python train.py --image_size=64 --horizontal_flip=true --bottleneck="kl" --encoder_inner_norm=false --decoder_norm="groupnorm" --decoder_blocks_per_level=1 --decoder_attention=false --init="small_normal" --batch_size=64 --warmup_steps=930 --adamw_weight_decay_other_params=0.05
Rows from block 5 of the encoder of a small image VAE, named by matrix and row number. Rows with one number belong to one neuron. Each number is 128 + 24 x the weight over its row's rms, rounded and kept within 0 to 255. All counts start at 0. Numbers have three digits each.
After each neuron's rows are labels from the 100 images, of 14976, where the neuron reaches its highest value: "responds to" is what is common among them. Only what is clearly more common there than usual is listed. The data: stained colorectal tissue patches (NCT-CRC-HE-100K).
# fc1: MLP up (encoder.blocks.5.mlp.fc1.weight, 640x320), inputs 160-319
# fc2: MLP down (encoder.blocks.5.mlp.fc2.weight, 320x640, transposed), outputs 160-319

fc1.455:130122091125132184132114146115160112145127171141111129113126152162147117136123134098132161126115094102122147136089062125095192130165113148105122131159160155127121184109129154125107107135117116113105124152126111124114132105130140096122116086115108123133100139150090153122103164089154154145098126106146162110103116130129152124122116130078130113126158168138118128123103149113142150112133110113173118086108132106124136100128100113128133142144214107105115126121111121113130180075171100
fc2.455:135137102104134127196128123107098147082135106094088123120129130120102133105116130188141114124116131119115093113098128139155103134119126155155137112100137114133126126104139120136119157103145152127105132142118144138094123146123150144192110130118133158156165144130147119127154098124089132089168141053134103135119093124131096103120127081134132172124145101083149128114142124127123149128139105166115119167128133178146134131098132153147141128111074156123136118147134136114159111114095146
responds to: tissue: cancer-associated stroma; tissue: lymphocytes

fc1.121:154151106133130119167101160081136128187153170139150147126117108151121100105110132122115140094140117167167123160130111113113162130130151096110144139103165103148197103113112185129126121081115139099129136117142124123140150137146104153097129129155113136160106120100106086162182138122144176130136152127132099111091183079125154108131134133180129121071137111142115085124130129107083150111150105079122112114121091062100113113125158157118162126132127146169158088124101085145112107138085131
fc2.121:170134120112143128178117105128103160107106105145036143109108173154143119169130152155149133144132100120146155071135164123110123092157129163147135117121109139127235134133132099083159126090138137105116186143100121134155106094126105144174110141133136135088148116163127148117142138112080130154140145059154113120132114129135166106113146152097123121147118121163116124115102114109149157109122164148141135117112143132123103141117114125120104142128102126126147171146113116142114137133118127
responds to: tissue: cancer-associated stroma

fc1.558:138143119089122142116153139131167115174125134119157083122118157172130161140113124083103114114111161098125165135155120159079130118135157159142107140186141113133134147136113206135125143111084103141096082115134136112149140114126131121083095148111112130109162190125122217079120088128149134121086108133121107092167133138135135147135151103094108166122110129115138148124140129101124118123100172076100149113091156110113101138110131116142118138152133127115090147141105129133118099166139127
fc2.558:129145141141116146147104115102131169138141139134116125097128098170143103130082092149163128127141145129134119122146129066132132123136070091114105146071135160105089174169118134150092143121126140160108103126156134095106100115174170117108136147130111128139154112130155144163154133133100125088158131153126069130121130162110094103104155119132136131113153095105163124148164122165081153103126172154100127162132089119119155128102098113120160126123132137110115089157158162128087157133138118
responds to: tissue: adipose tissue

fc1.548:118110167122122108092087142136074096104156135102130118135159149131132146118077143089136157194130114146087113136122104120126080132146101131093146141139164106121095139133086097095160138107079111109083118117162184133119125138159123143154084151120101173113141117119099156120143119100115117143141086097138126162164104132103138123133134118127152158157113136181127103141146123164098142131125133120148120176105147110142108171145126102109132168113134100104111169181144132102120101102128130
fc2.548:150117137109152112121150081098118139149121107130100107119109128138088108125165114160122095143120128119169129148134176143108189091125165119126112083135119132108103161119072132118145120100129138153091153097064089127114086119116136141131150069089146087146126160163142162166112140127119150107110090175129125130132116139141124108125152116133158142133096112105105110144099110126121109131172098113114135134121104147110124106132140138115133134158146114118160119115138118112147140125113100
responds to: tissue: mucus; tissue: adipose tissue

fc1.559:175130152120147112117114131121152108089130130127116149116100125128119121185131151110167161151134114126122088102160110116132200146143136135080116104151153125148146160114092152151107137140134149121174139170134124121088127147178118127155152068149123185129142135153170121107108143108141165129133104112091114114117180121101159094111152120148150127112159136166127145115143137114153119094129102145122142102116120177083137168155129102066122152064104128102169122098111142131077151127126134
fc2.559:132149149122075156150158107129117145132110112167124122140148117130093121084127144161103112099134143135134154157116160147169065142097154103197120088118130138081121118178171157113110126157140122103127143117141110102129174142105120103122140187119077095120126148122115104138118075109121142137120133136132158139151109094174090151107162122106123083107140134133106108146122151104132150167136123149157124184115104094128168146126128131156146128154093123143151135141120119106122136107166137
responds to: tissue: smooth muscle

fc1.12:087142122156117083134129130161177174113143140138135112119138179114157128135135176132116104130118087099089083111147109110086079111092144145176177085122144159109168106128120169125090124095152135151157132111122131107115125115155120123162170134091154140115118155136164165090101129132151127122139124147097120084138117077130154136120137174162106161085126126169107128148136084118113150119136135154043142153097107130142129158140108121143150138172154144094069133128152143173122143135110127
fc2.12:124137122120091144092141090073135135147147142173145140127152118087125125125093127156129113129155157105096140100156131148091136152127116138177110163151194124165207150120142129121115108121146098092148192146114157087115109189096153157146123177148154099073127162125151130114128113104138128119121153132106142147152145150124139147129120098132133124144134128089111152105146114123188094104132104114141139093145120152116053148078130103128134099125107146129152158101104158098116148145129168
responds to: tissue: smooth muscle; tissue: debris

fc1.65:111138142155170112106134111079110132061118112098089086127113145118129175165120072127133108126119129101091141141156130122115093114130135164098142136116120142094106116120150074184146126157134173109121119128103135140163148154127135145140170141127121124116131082119146133197135127135105130159111118134139123118149109105158085097106143159081138146130091112118111134151180137094125119090096141102148134159140143132163139105129145087135137125123147116131117105114150133126095151145139131
fc2.65:174145149105134113174118159156122159173081135110177141115120113135120110152079150095127153147111133180169103117133114126153187121117109120130160144094122097159111148142093145115162189107152146140134090172162132105145101126145116126092145130155087146118109101099143126062119109154156118134134115102084151162170124161121144136125110147110135118148137127118105084151141149133135101162136143153141131099127155195150168097150119163140137133124075109106122127112108103086154123100121109
responds to: tissue: tumour epithelium

fc1.32:161084101137150108084061081169120133121154135136145097122123097137110120166135137121156160164143104108127162095153108143124104098157104129145146096144133112109186110125124174162152110122182163155106101107128103143137136178149136135123135134099122093149099135126121130127147120093110082162158095117150173143143121158167127166150153128113091103174121121143109129143126088123131138112101129101103162146106083157142117166115130114137121136112121108136137125113145139130103116132091168
fc2.32:098154164092124113148159176096112109146147158109118146138122164138150149112129118140121093087099144136128098144146143150090135162136148124122100167091145176126100101125124177128121127178098097125119143145128136147088138122125049127153109110152139180091146153136161128119096136117117144148101102118129156132117142088100138076113107111103133182138155096142104112100131159097087133114141105139137125095172137135128152158158140131144130123115149115106151106138159134133158155152143099
responds to: tissue: lymphocytes

fc1.347:136104106125119123129172122183130136140098138154122111116114122121144097142140095123146150133112157137129086153158100147140163100116139120096128146213101123155137123099081127142114128137097165102106141131145151111109141145128159117125116100122125146104139159116101091123127163127099147087153126099112178123116114167059164144105113143103140185114125119161098122115111109155167152126142155141157151083160163116123137083114122112101152131120128113116108105112132147086106096134182148
fc2.347:104148117160155099119162152097134099099160137088139140134097115144113095123143150133149107156164097170116141072118081152133124108142127065132172099144161153155132158118151156119103153165144103124146118119163149133153107154144102131128149109140155139138092139175139130135126116155180067153137132107139122113142122148121140113163094189142121173158143145114106122102135136159134096120105144163130165100140176151091147131073149111103164105126121089131103130113099172097177064112138158
responds to: tissue: mucus

fc1.194:162098130139138110165167155131114141126138091117139122101138138100159090173137157131123155090118123104103133125113091134112149100166109158145176153120124124147097145121124179136161126126102073127128120146113147119119123148142150123138126118172168173144118168111104125156105131121132116153114119166152133180156123106106088164136128057110084131117120130122120152129103131127144091152131111148163101137158102176138160111150138107069147116140144160145120109145139154115148131120151117
fc2.194:130117156174172149093125116127130138159146142155122083141163133097157118149140135098124109132114128108103125097121092120117105110117153118133137130108147151109079095140153099141133118093154099146145096149080119148148130111087140105154130120109092132141152153124105138138133132158128138101135123130117143118113143094175121128076171160099202110152111144126143116122163110112091143088115125117146139118123145134071117099121130135173124148156150155143161091156136103103096124135122154
responds to: tissue: tumour epithelium

fc1.321:106160136117137074108093124141127165120164139092166132067173109142170104165116141136145143124141131114117110154127123113140195116118165119110179149105094122118177143152140141117135139162139142107125121136132148078110113108142118095113155146154163138157075125114116137142141092118135096091133113111146150148110133136114112092148168130088115124147146157093181137079140145162146124135156153096127158121073153133113138147112147092139126078135117113159157114135175111144155081078110169
fc2.321:135106148143134169000175116126114129136105104165204125170142137108081112134173072080147125155121129108142110155138111128114101120086114152113083119129133131146165119136097148126120120127108122150154147112127155176100125140129149131145133145116122132122117136136113136137145190110141120133136113153114117123113150135126180140132109141156149122086078087135120123128127100104120166155100110111113149141142123124147069079133118100112111124129136133124129110120124128105147158151122155
responds to: tissue: lymphocytes

fc1.177:113148100130135138119150117083170123121104176090176110086149157168152093118143118143139136135118099132084134154145138099128109110125135123084125147152139105119104116118140126139137155087086133111150162147124152087144113091123128124126142140163184121135118153138119106146135076120103158109121121147147159188115141140156124151107145095106105125143146127109118099106083096135098138131109162124118131162148119130134152093115141141147149178110116129141119155115102107102113127109156133
fc2.177:090118160112125116121104118148132126136147129115135145163131106109067114117091153091157120150147065090132136129107136118128151132123118131161155154117113154144141114170124158074119131166189151162117116150116136131094136119106156120121140142153127153119156152112132108094149142113132103127161146161085078128186116138116142089199128122116122137123100102181163140141133153122137136124095098169095146130124158125115106129116114123117119136137132169151118080096133092130110111132130116
responds to: tissue: adipose tissue

fc1.335:093107181132148117134173144135112181093164137113114201095124126169112143141118156104113127134123111166091138156148168113092123105146151132098151099145096144143083105134123136130114114129133084130132114119130135155111166130123158104122140119134131109151116148108120140159144148106100112113152130149136115113186120099121158106159117096112093174153099123125103114107114162162131172130099124105155158103127189175096112103102154078134140116127061138110109121116153181162111092110147123
fc2.335:124136129124143126224089121142099122119116152142116111147137146107116144139118131133150127151151160169153157121139070102131096179108078085124141090145162094126088140123105146114100146122141121127118129178130113115145149161124130102077112149112130127120134135117167138151164096155140136133111136203145122137112134096146159114115106121168148107154120146118132078102143113124140096157168116150132131127132108150152157141080136142111131119154124086131109114090086118118130141156144126
responds to: tissue: mucus

fc1.501:131117110128128124131112100112107150177144159080141115119148145137107104126144112155139086117125118088118172119138143097120112124130103118107122102130184119098155123093141168143145150148149121172089153098115153146141104114119148137113140156114073096124134133091099130152178137134089091116160110184116129102157141127161173144112114142140133090090159127173153106124093154122088114140114083144160109174096129134149119131175132140127118155143143117099098148131138127109145111093073120
fc2.501:130182125128145094114120144108126129127141151163111114142146106096139136117136095156138154128128172113097123136179146120122120138118091101157162141127115143136105088161151118113113126190131141097110156156156113122140152196084083105190118098088124150099106166136151136149110124116128118142088164127152083103112103101120117121136124110119112109136111095116138142122135112171134187113177144173114165136170153119133149122129158117127155101090165105111165116091114118130103108172126096
responds to: tissue: normal colon mucosa

fc1.515:133112128121188172118145147107163146143091166140062176141109118179130117151132107110149145151143179135157105123091122148151098160122096152133129144164170131131128127142126113122140157137144105144137115138175126115072144125186154102120124123148114117130113099156144134128132125168142089142138137118123104151143125108091099070117149082156131125097141125150131153121164117133074151177126138124121136142109161162131128155087105092136115133088061122117136128127134108140096117116119110
fc2.515:170101100124093168213157104098129117178120117127082152173110129105110147114121172103150137107132105128116126118115122134112149124118127126126113130103148148094156127132138098146109109133108084132127128097140102124166132108089139148094096130184139117130146126136157155109131086065138165151099172117109121148110162182139112158109107139111134111154093127150147145131133145127136162134137132155137087151099112112091136109117143175116100092156115107127154134124096161114142115117127164
responds to: tissue: mucus

fc1.376:112113122110090103108122132122130144139138136157130160127156096124121116115102132112148128144077111090146139173119109175158126109173139133131154124125107101178144150153107132073132084091111132142150137147130141075114121153103111126122077114156103136125141097195141135130132126151136142137153142115095136135099114125107162144135129112157095146133170162118124162119083135159104118125129110119127156117092117127153123097174131156129118088131103095153139168105104125084145134123127113
fc2.376:144093161132166094121126129136150146144139099093127134154124171161167146149139151157118117132162120127147113090121124161141165083115124154150110119115096115112145125118143123127143160117107108099094131096136104172139162119178144153165177184096165139137142107128106083109143116114130092151118102156141141122143162142096110105160142122149147120180143111157126083138141165103110135142117101126122125141139180126120130114098132129145137138107139196138132130171097099149174077125115177
responds to: tissue: tumour epithelium; tissue: normal colon mucosa

fc1.52:154164126127084078119063141146141139116140126145155134107138110108103149156121153103148110105122116123122145117159098159089154160166120126109118151151171127107092131125111133137139153148136088149122160099105131112113073058125123140102098147116157075154141089102103151150124129158150114101144092160129093161134156137159081141143157109098108112110170123135080146127094189147129126116167167139094143085124129119140113134118132143083102134119145121114167120114120133096114175091103168
fc2.52:115107136119147139097155091162134142145080120145118126123088116172123080102134137114151091113134120160114182140114114108165105081083147142127185106095162129125116151131096150105104119126109146117099135143140116102158120105112096152082132155137085142181103176112169135132062161128142142161124159115158142123140131143107129141102111137135142135162133125136135123111137155082129119126152094121136121115082111115142100125137144165148140132143135165097123175176119148160114125144125133
responds to: tissue: lymphocytes

fc1.287:143135117160132146103075117143129100093118128158139106128141148125143119123144167114146149132119111089142086146162112128125187138124141110077107147079154136142131156123113127171120139137136131108125126171146106132099144172155153147114146104127123122162141137130114125109124112116121178134122140095112132132118148108122161126111152120089161156159110094152159162105113134117140148103105072120124109122172161142109148166142134182069124144123077112074139121099129102178131167136094056
fc2.287:129152180141106125137125135120154120108120136138125128161095130158132098121126169149120120121103163153090141128114153123185078146149136084142139129108108135135127126180132136061134091119162114093105158136098121116177166139125129121150114165179123124102109152145105136163123071101153111095128143121121134128160141137132092120096156111138146088092148127182102118144128144124138097124151148115156098125103084104111163138160127098133117128129142082140141111181137148099141104085135180
responds to: tissue: mucus

fc1.251:176076136160143082135126144090108104106127126142054106150118115131137128123129148079116147153118151116126125189156088103152145138147105099094115132116137138124165114156133163120106118136145149108133039126125161123119111137103078103087154136140142124106152121099141152142136121151156135145126142140104164137137121108121127188141118166111168149111111161117144120118125104169161124124142101146149143143155124137111113098102138135128141147127110140116091113113125132110144102127153121
fc2.251:101115097109138145079104125123095095119177119067083164141085129114157123106119098172149148123145145141137132121123133152129134097176120109139106123161137155134144147118146119109130123148142108112164146117155114121130154159111124112103100131113165113133108139160109132108097177111144140156132120193138102131113123119105130117138111126141134124150130124148097123130163133089127137144136143120108139113121105136120120104111118089117153097139146155153090144102142094103131151111090118
responds to: tissue: tumour epithelium; tissue: normal colon mucosa

fc1.254:132127132098135113109085125117088171119139145090157135134101146164136120129108110118141141156119082121100123140125138146154186103150114128104135117137181107124137092128144177125137158149134148112083104126116147123109139161169147128088149132118170126159114135116100145103138110169103115111113100120131100119138169144141138129149098127097107149114158116057118114129122110121121154119133071101127155152083139132091154149158125077142109127131118103113124119137080159106150146138145099
fc2.254:139162108125144128153148129125137126163102139163110089143172130113132174126089138128131120106143173104134155118127132101142077151138076127136112125086114145135171170175109128164126122161100110102144099137149146120166140150087122156137143142158069126098144115134135143139083102091120159137149169120138128139106116160107149125129118108138119098124143161182131163119151135146137132154138137134136117104143086107094149140096115140139155106142132151136090111105114124138117100130118128
responds to: tissue: normal colon mucosa

fc1.454:119173137118127097156116152125134105124098111133143102147139081057094142116144134123122130161093116170149182128134141114150108106136154122128141164130132122160156151150164126151165117146135128146073160091127106167133079131160141101125119113109104102123100119113153188134143114118145099138127123121126098164166140151161133132105135124080136125136097171131135133169132126133114107114121087123188095104130146131141098125134118113150150140071080130145119075119125098139103122138123110
fc2.454:140102112117123149094150128129087128124134136098140188104116119157162127104103137132130148112136173141145073132085150153132117137137123146095146120123094125143169109067074129107135178129179155087167158137148146096157103138163118154176137153107125124109105097139117106116141140153173148149091089089160137082084103140114118154107115162104143143117092123106141087138117108119113123167175117143097158136157109107113130145153115113073091098173183122118095159140135133109200137125135127
responds to: tissue: tumour epithelium

fc1.18:113119088121132129145122139114140120112143126110145105115133177105144141150109138098104147134152149148150101118121116086156067117115134108119120137116130077136137132147146131135149088068095130080139121142088078068106121106162099127072162166150132141157113090144140132109114153129200120119111091149110135107122138138135109175150126125129135150175123132129123083171113108099146136123131108141130166116163165095108122152140161111113144154141150112144110133139135119102095133202119098
fc2.18:148156161119127103244164124129143163107151174125042131125136147094092123089141155105104130132064107116093144164156173151121102125140091146131118128089116147153095132106096151115104142197132114168111095141137150169136131145159108115141135069123105119132124169126123116176111119100145126093099143132136149130126116168131159106134160107120102151093114096119131158124135099146115137128117156104135106095113130138128135116135108123129126119124123129122095139138140126138123126139098103
responds to: tissue: tumour epithelium

fc1.420:105056098122195151094102130159106136166119133091132096105129094144106151120149126122114126116143131109161113091173116130119098140091137096165110099110099133093156139101189141153150137120172183120082172139137113151138172140136159161154132107080133130126138131128141147124108148120122142135128110149132166172095141120142113138085119122125152107132141166130147113128131145167122115157130154112093105143149168160143164107110149131130096133144095150115157142099134103156116128108120142
fc2.420:132103175116127150119175119148143132152134105096148137112112108135152121142146111102117087132109142147153103081104136126118120130107117107134120130111093140098071102100111117136149137111141128145085147153154128124105151127100148154052124119109154125114144164100159130113165152135172092131146104116162155183126145118147156134136126125146128079184130138121164105106131124124134085149123139080098092105137127123194149123152155102122128125150124064161094117109141145123141124086124166
responds to: tissue: tumour epithelium

fc1.19:150132140140105131103106105119123166148151157153128122130081107144110108141121150133139149089112145159126169182155090143107123098165133134133153177105149115146087130127130160164146128091163150095118117129131144116096112128113128102103115157092089123124158183132095125149128174115107151096161110121131120100106117126121176123157103115077151160134097142151084143100077149146120153085149126113158132061129132104167136111133115120144162130147142115110106133174121098107126120149132149
fc2.19:200105125104133147077137140135158115100203096138110149121116152087147129094125094140111126110156147134149129111126145148130156172115096119146127137130110153153149115108141171101120127120123142099143175128152128110103135156164138109126145135139101137098152106130151140131125120148181119123096119112114156147119115139140142116120100123174159105092115116092139140161126131101094141129117144159100135178163134109126112143135085151147113144105129101161129094109134102167116156147125117
responds to: tissue: normal colon mucosa; tissue: lymphocytes

fc1.186:145163158122110139102152114125154135133206098104109101122085110130179176121093091108121164116111156173129154158125125126094126140154148149114158112108123110139104100136107118122149119121134142145120056122115105116118145109110151133153086130129095113090085115141177131136152106104137113121116146091172125126102088113118172138095121132124139150145146129128108134116072107106127138153126123117134098154125148122092135156157129215092098157127169106154124140160156164093108139129097115
fc2.186:136117095125172069255141155172140119108076140152219150115135156109104090115163128129145109119136108110164110119146090119152125128126104100123135154131132139129129151115136120130106141113119132119092146137109125105138090169159096131138154148096134104180118149158091126130150133142110141128157113128132130114137129121146105135130124105129079131104100137142134133140154125133127115093121117148078124112099111122168108079110154115144163105169100154145070110088105114123152149119109115
responds to: tissue: debris

fc1.191:114171121172150104120135136136127098152140082141132105145109160127152148164174157138085115141106121116094102087157146121157123140116130168128159125142115126105146167150118118136100142127109147177102100104087137132146060125112127132111082164119094138097123082116111182169141117099102112121086145143111086155109165091124116095141172107102124181128118145117107151131144126166144112116110147140149118105137111141113099167158136130154186154115118113113146150133128090127157127083145137
fc2.191:109118148146130167081121103135124158158172125104155160118113139094126107149136064138127082112145084143120181136131133141111146145095155105119110140137125099123077152074130143087123145122155115118144097140154110131192155089133138153114161129111115135152129127109107101138133110131111122084165112106105141113149108134144095111133159147125056120126181141170167056176143173127130156114129131139158128154153111129145117131141152127124102128099117131155162099128140141125113137061175126
responds to: tissue: lymphocytes

fc1.486:140078130103112125108163160150145146151121114098121135097128113210148106124156145128143110118110146122126135124095129162129146164152080136095100066121095165128136116099148135132102124124099162106145157126096108096121160106117123137171105105141131086138113115091123127115143137151143115084086133146175121110120153125143140115161133149151141158135190105096088114165132109150130133154137095104130118123083092147154101129120118162127112162143147101145143129148107149126151110156136137
fc2.486:136148138123140107146094118115116098130163159140091168208145139104103125108157113142101112126144114113123124107121109136126116117124122144138141155101141092117090123118084149134159147129139158085130161152142114110162143129164107089166127193115141127155135165107126119150077156117112154093117130083179160153140138094105121148093111157144119091177106116103131166107106105101108132123119140118086145138149114096076142155107131126146143082115157141143149133135096097142117156136108115
responds to: tissue: debris; tissue: lymphocytes

fc1.628:117140145068132125114182143117141169139128144109133079126093115136112159143118140101139165099124125153132099150148113069107100144112112106128120175124160130130144143120166147158113171143120157113147111125154129157150120118138160160160117104146133124153139156133132170130132137116132123107119160091125126125104137144082121087157143146138113125071145081103133142130094094163156149114117112097119132100177165132109120131118145129132095156086131165088104103124126132116076125139174114
fc2.628:114157107107139148102088162142102094158129130114108157104101134134105087119143121154149081097150115125110155142107177174132105139148143087112137137141097123125120108119126145138119112201113080083137132134114162137138113162100100091099131141130152122113127112122146114129100112136107171158099103130133126167154126136126150141119131113105154149135130117165124114085141128086147150126175164122165130116161118104109137172107140154124124160115132140145116138126141105094186092138124096
responds to: tissue: adipose tissue

fc1.147:113106118110169123134139165101131122158143111124078170094099108159168138093088102109146112151138132141133159144128128134132155093144123154089135134165102106165173096114080166138143101109122142069124109158149122111139128096132124099111140081156105136143132116129137109098125146130150146143109162102155145155185143131112137192106116118090109150137095149101153108094152057130142153157098159101139176112174173118107138123098151150130094091150171123120102104152136118108150121143193153
fc2.147:118137152158082127132155141153094144099128161121092097126110159172111103126097188129174101130112122124135093139116104139139132140131126140103126077150188149162110132161130140155061157127187123148143074115135127165139126107110137150143146124132118151154121128115180105136140105174095108111119130137192113107138142166140128116156151161124128132138159139149110123107140117114145111126121136133125132128139167174102143111112145129118146117127119099138127113137148166120111118126128160
responds to: tissue: mucus

fc1.262:100150080143136102141140137122127172127138145126066144176121121150086161098115174131126138132141139131127176085124155085090151148149140153107154145162147121106117169102152177157138120128118110165108107125128110089133119131148111114079106168151118099106137161112131152131095144143147123141145143134094153155148115122125093102094189102151095162121119090152117141159168138115108113092153154127121131142100117111133101119138143135131113132166100144145111158118096137110115155143100125
fc2.262:147120142142112153117093144122173132141131100144085145099142149104140134153097120138104146134111127081138121104110110131129104124152119120140162132103127118112183116146131090102110112098102144120141153151140151125143136159129162072134158127078146090132174125146106111123127119125142145151163127148166135093145159142129118065145077157066140143149094130146108123127157131158079119126153131140142176130141119125156134097147122136169081125144102169109113153168140138129152165096127100
responds to: tissue: adipose tissue

fc1.612:144138157142130128137123118135136120127138146104129130114124144128099124141114111101098108096155123121161159115141107113147137182155165134087113119171154103124178154112121126133139132230117152105107142115132131157135145123109108118171139169128155157106145126132107139161096111155140127146092108191117131124149135142110086134137186118122122105140138090141130106141141132118100108101174110144162130149131120119144115074105132095121127166127131113068108130100090142129124107157118137
fc2.612:144105106121114152023108109113114142129132096167141111192154133120127170125132124160127127110134096111091160144126144121092115128142172152109111179132146109134166134115139129106143128119141116150161100123103134118136105140135144154118097176129093102131166102153076124135142139186083136112116126156130102165123138083113144129121135111147151147069143121112128141149161120091123134123158124195118123136136114140083078148162101128109109147139139123100101128142139100158121099131132095
responds to: tissue: smooth muscle

fc1.514:119099116140123111115116134154132161103136168158133121125176120108092129152130140178111138145153143102098113121152130147137099073138112133102142099125143099106124157110121110098124116097133135148144123106131150135132145127159165092103123095143101137142141071131122109140102160144147105084146133162096133128115147121085152148164111141145129126149171174095107175097130101164124149161128140111121127144114139132142111141121164111129183157116136155110138137150152147115107144108135093
fc2.514:181169130147122129106126129117086111129157158141114071127126120125177102119118139085141152166092110159106098100127128102124145155133152133118131080145159152121108122118151135160142134136151139129138155153085139118156167132155143125173145124052151128187112156083104104145106100167140154094159112124150138105128111130145126140126122114109122142118119119119150082142126087147117134097158153135116119171131116122128132116122112126144100148187112099149127123131145183089133111109114110
responds to: tissue: mucus; tissue: normal colon mucosa

fc1.610:138098089120137147088080167152101128132129152117104102183116125131068136114128132126140145120153153129139126133134117139124170163150124149127119135137181159083087143104123149104120129119127135127142109125133186118173120159131134120119181150119115134110121139136167117151153127155128171156128166119126139140139165135150148137121122127107135125126104165120103125097150124129117097144101144145137157117088152125122107131144148130150120122114123069152151105140113102115137113138138111
fc2.610:151109122121105118097166114139141128150137145141105115117102157104175122164103107129130152137094115109146090120105116105117136082145097105121135144111116148135171129174156138159116088112086149146174143094110125113107130087122154141138109099125137136129120078153097068115126117127164129104183104156103128123114106139137122123120148123154139127100110076112129148158137148094159124128121088143135132178150091170138139101128125142137131095163155191117124145111149158156129149126130157
responds to: tissue: adipose tissue

fc1.298:135139163092131153122116132117138130094086135174119083155111146146155127108086150093115147110135147084116160110125145150116163107137143100143148171138144141133127156111091148138103151132097140143110087140116137147120078138143144085113116130104145114094129137128131186154139128161166180097134127152107147099167108128121117091140173100074114140127116136098162101092142119116146092121088155108074134149105165116144103097107136175133125136175134132121111083120146122134151143187142109
fc2.298:121143135126073113119153126137155162107116120145105104121154174143134102136055117114132121138155119123133125135123139111127136134144134121144129128067126157140179141146116104149144142158140118161107108135152151126146132145170139140120133129127114156155156124138190139126103092146158132117141130138103133122141166158135116136113125117112105116131115129120159111163141098171130122123143137120117141105100119077153137106104104141152165142086094083125134087122118129185153155107116070
responds to: tissue: adipose tissue

fc1.615:121125068122097153091116123120131143136108152166135135097102124150163121110138111120103154137093139117097165180124130105160152146151103108138112137155127146144104115105136113145110147149195121121141109116122151118111106141097112103103127101126093102128142141127131123154082117176102149091134124088124062128121088141114187149121135152129158141145162114111120139155098126149110156089173131120176114153129126080149109107145130118158155172109118115090130146175125134124137138139123080
fc2.615:138145119113098234092089107135110103133117136160087114121125113096119107088160113133102115106121157138138132143127118126117160132119160136118131166086139110126116144096128191149137100099175136122123173127125131118097097148139160132158142094142107124143146148087153130103121128146141143131144113105137131144113131155127137141164134092149125098088105132103097091142152075088152163171116144117128126139154100116133125106154091119139098119165164123150128144134153108093146179082126079
responds to: tissue: normal colon mucosa

fc1.338:105125088133165128121110133079135128158154148106066131123135103152126103094121121187140137134134169152075164153157129142156152121120144122141122134147123150123115175134201093081122167136146094107152119143153127108121133137158138110078106180162161146110124151141082126137076114120129136106110134136116139132110124130109134116138100090103131133152158095137125140154111135132120125162124131181129131122125106152126122145121140112105101095110135115169119129138116110131109170109115127
fc2.338:123138151137091154089157122129110133135152118182085133179180139127123111160108140100098089121128096113155156116155135109108077136147144147104120099083119073132163124127126158149139083123087149122121118122148131134120108112099108141146168119137152144160105128129151103117157124115120113111114146134126084129180122081141126139140166180102130113100143126121133148119174123122083146132077125132115106172147133144100133142124140128147126129095151163148155127116096112137126113137116156
responds to: tissue: adipose tissue

fc1.281:135198099130118090112136107118156139133131176109134083153114187174128132141089148132121115089124114118131131139113119132081166127104142144115155144147150075131138122100173145143147110134141091134112111155128083145144110132147143175115142140120117115152109142131125126082136159116139126156143150105079116106140150125112107063103142153110097083119151137155140119083126164106127146153120129158131155105110122123125098136168167129151138089124093138095176151143130155144123138119085143
fc2.281:127130109150090130136118137108102122127124163136139152131122154112170131104179110165147144166121112177143091191117144122110127100127202154161155116144116142163149124119115131112128115097130177122144139116130139110105166105115110101199132129107118151140134162140104130149117102133149150132131108149120182113180143126138167146171151097123083156117082140129105146156130101114148141145121131174135117121137112198158129147120113172135147135152161118129113101146147113128140149104150117
responds to: tissue: smooth muscle

fc1.192:128164139118131121148116184147133165132144099153088164119117120188161113165128120091138107146154136146135110142133100164116135159148116082143148139151182109127149113114123112101134091133139083158146070087118106122146150127159151125140129116121094114097092086115147098140132144140130126106155133096091168145142131087136099143161164092129170116150161173112144100149139115064131120130160148155137144121124086158122137133104141157132158143100077117156121101108135104116111108141126099
fc2.192:100146163100100137131141073118156112121083149130081158111127127125094149142118166127143095121110115127145128145124119130115129119137153135162114119163071125081127126142116144143087160144107117094106156161125143122126112119113105107173122175087117111169144131092115158111102126157117141118110129083115143140115163145136172132112127156168151143106091112122101094097169143123111135123112129078141131169117181101111148094112116142159083138167117148120155099178155110139136163091146115
responds to: tissue: adipose tissue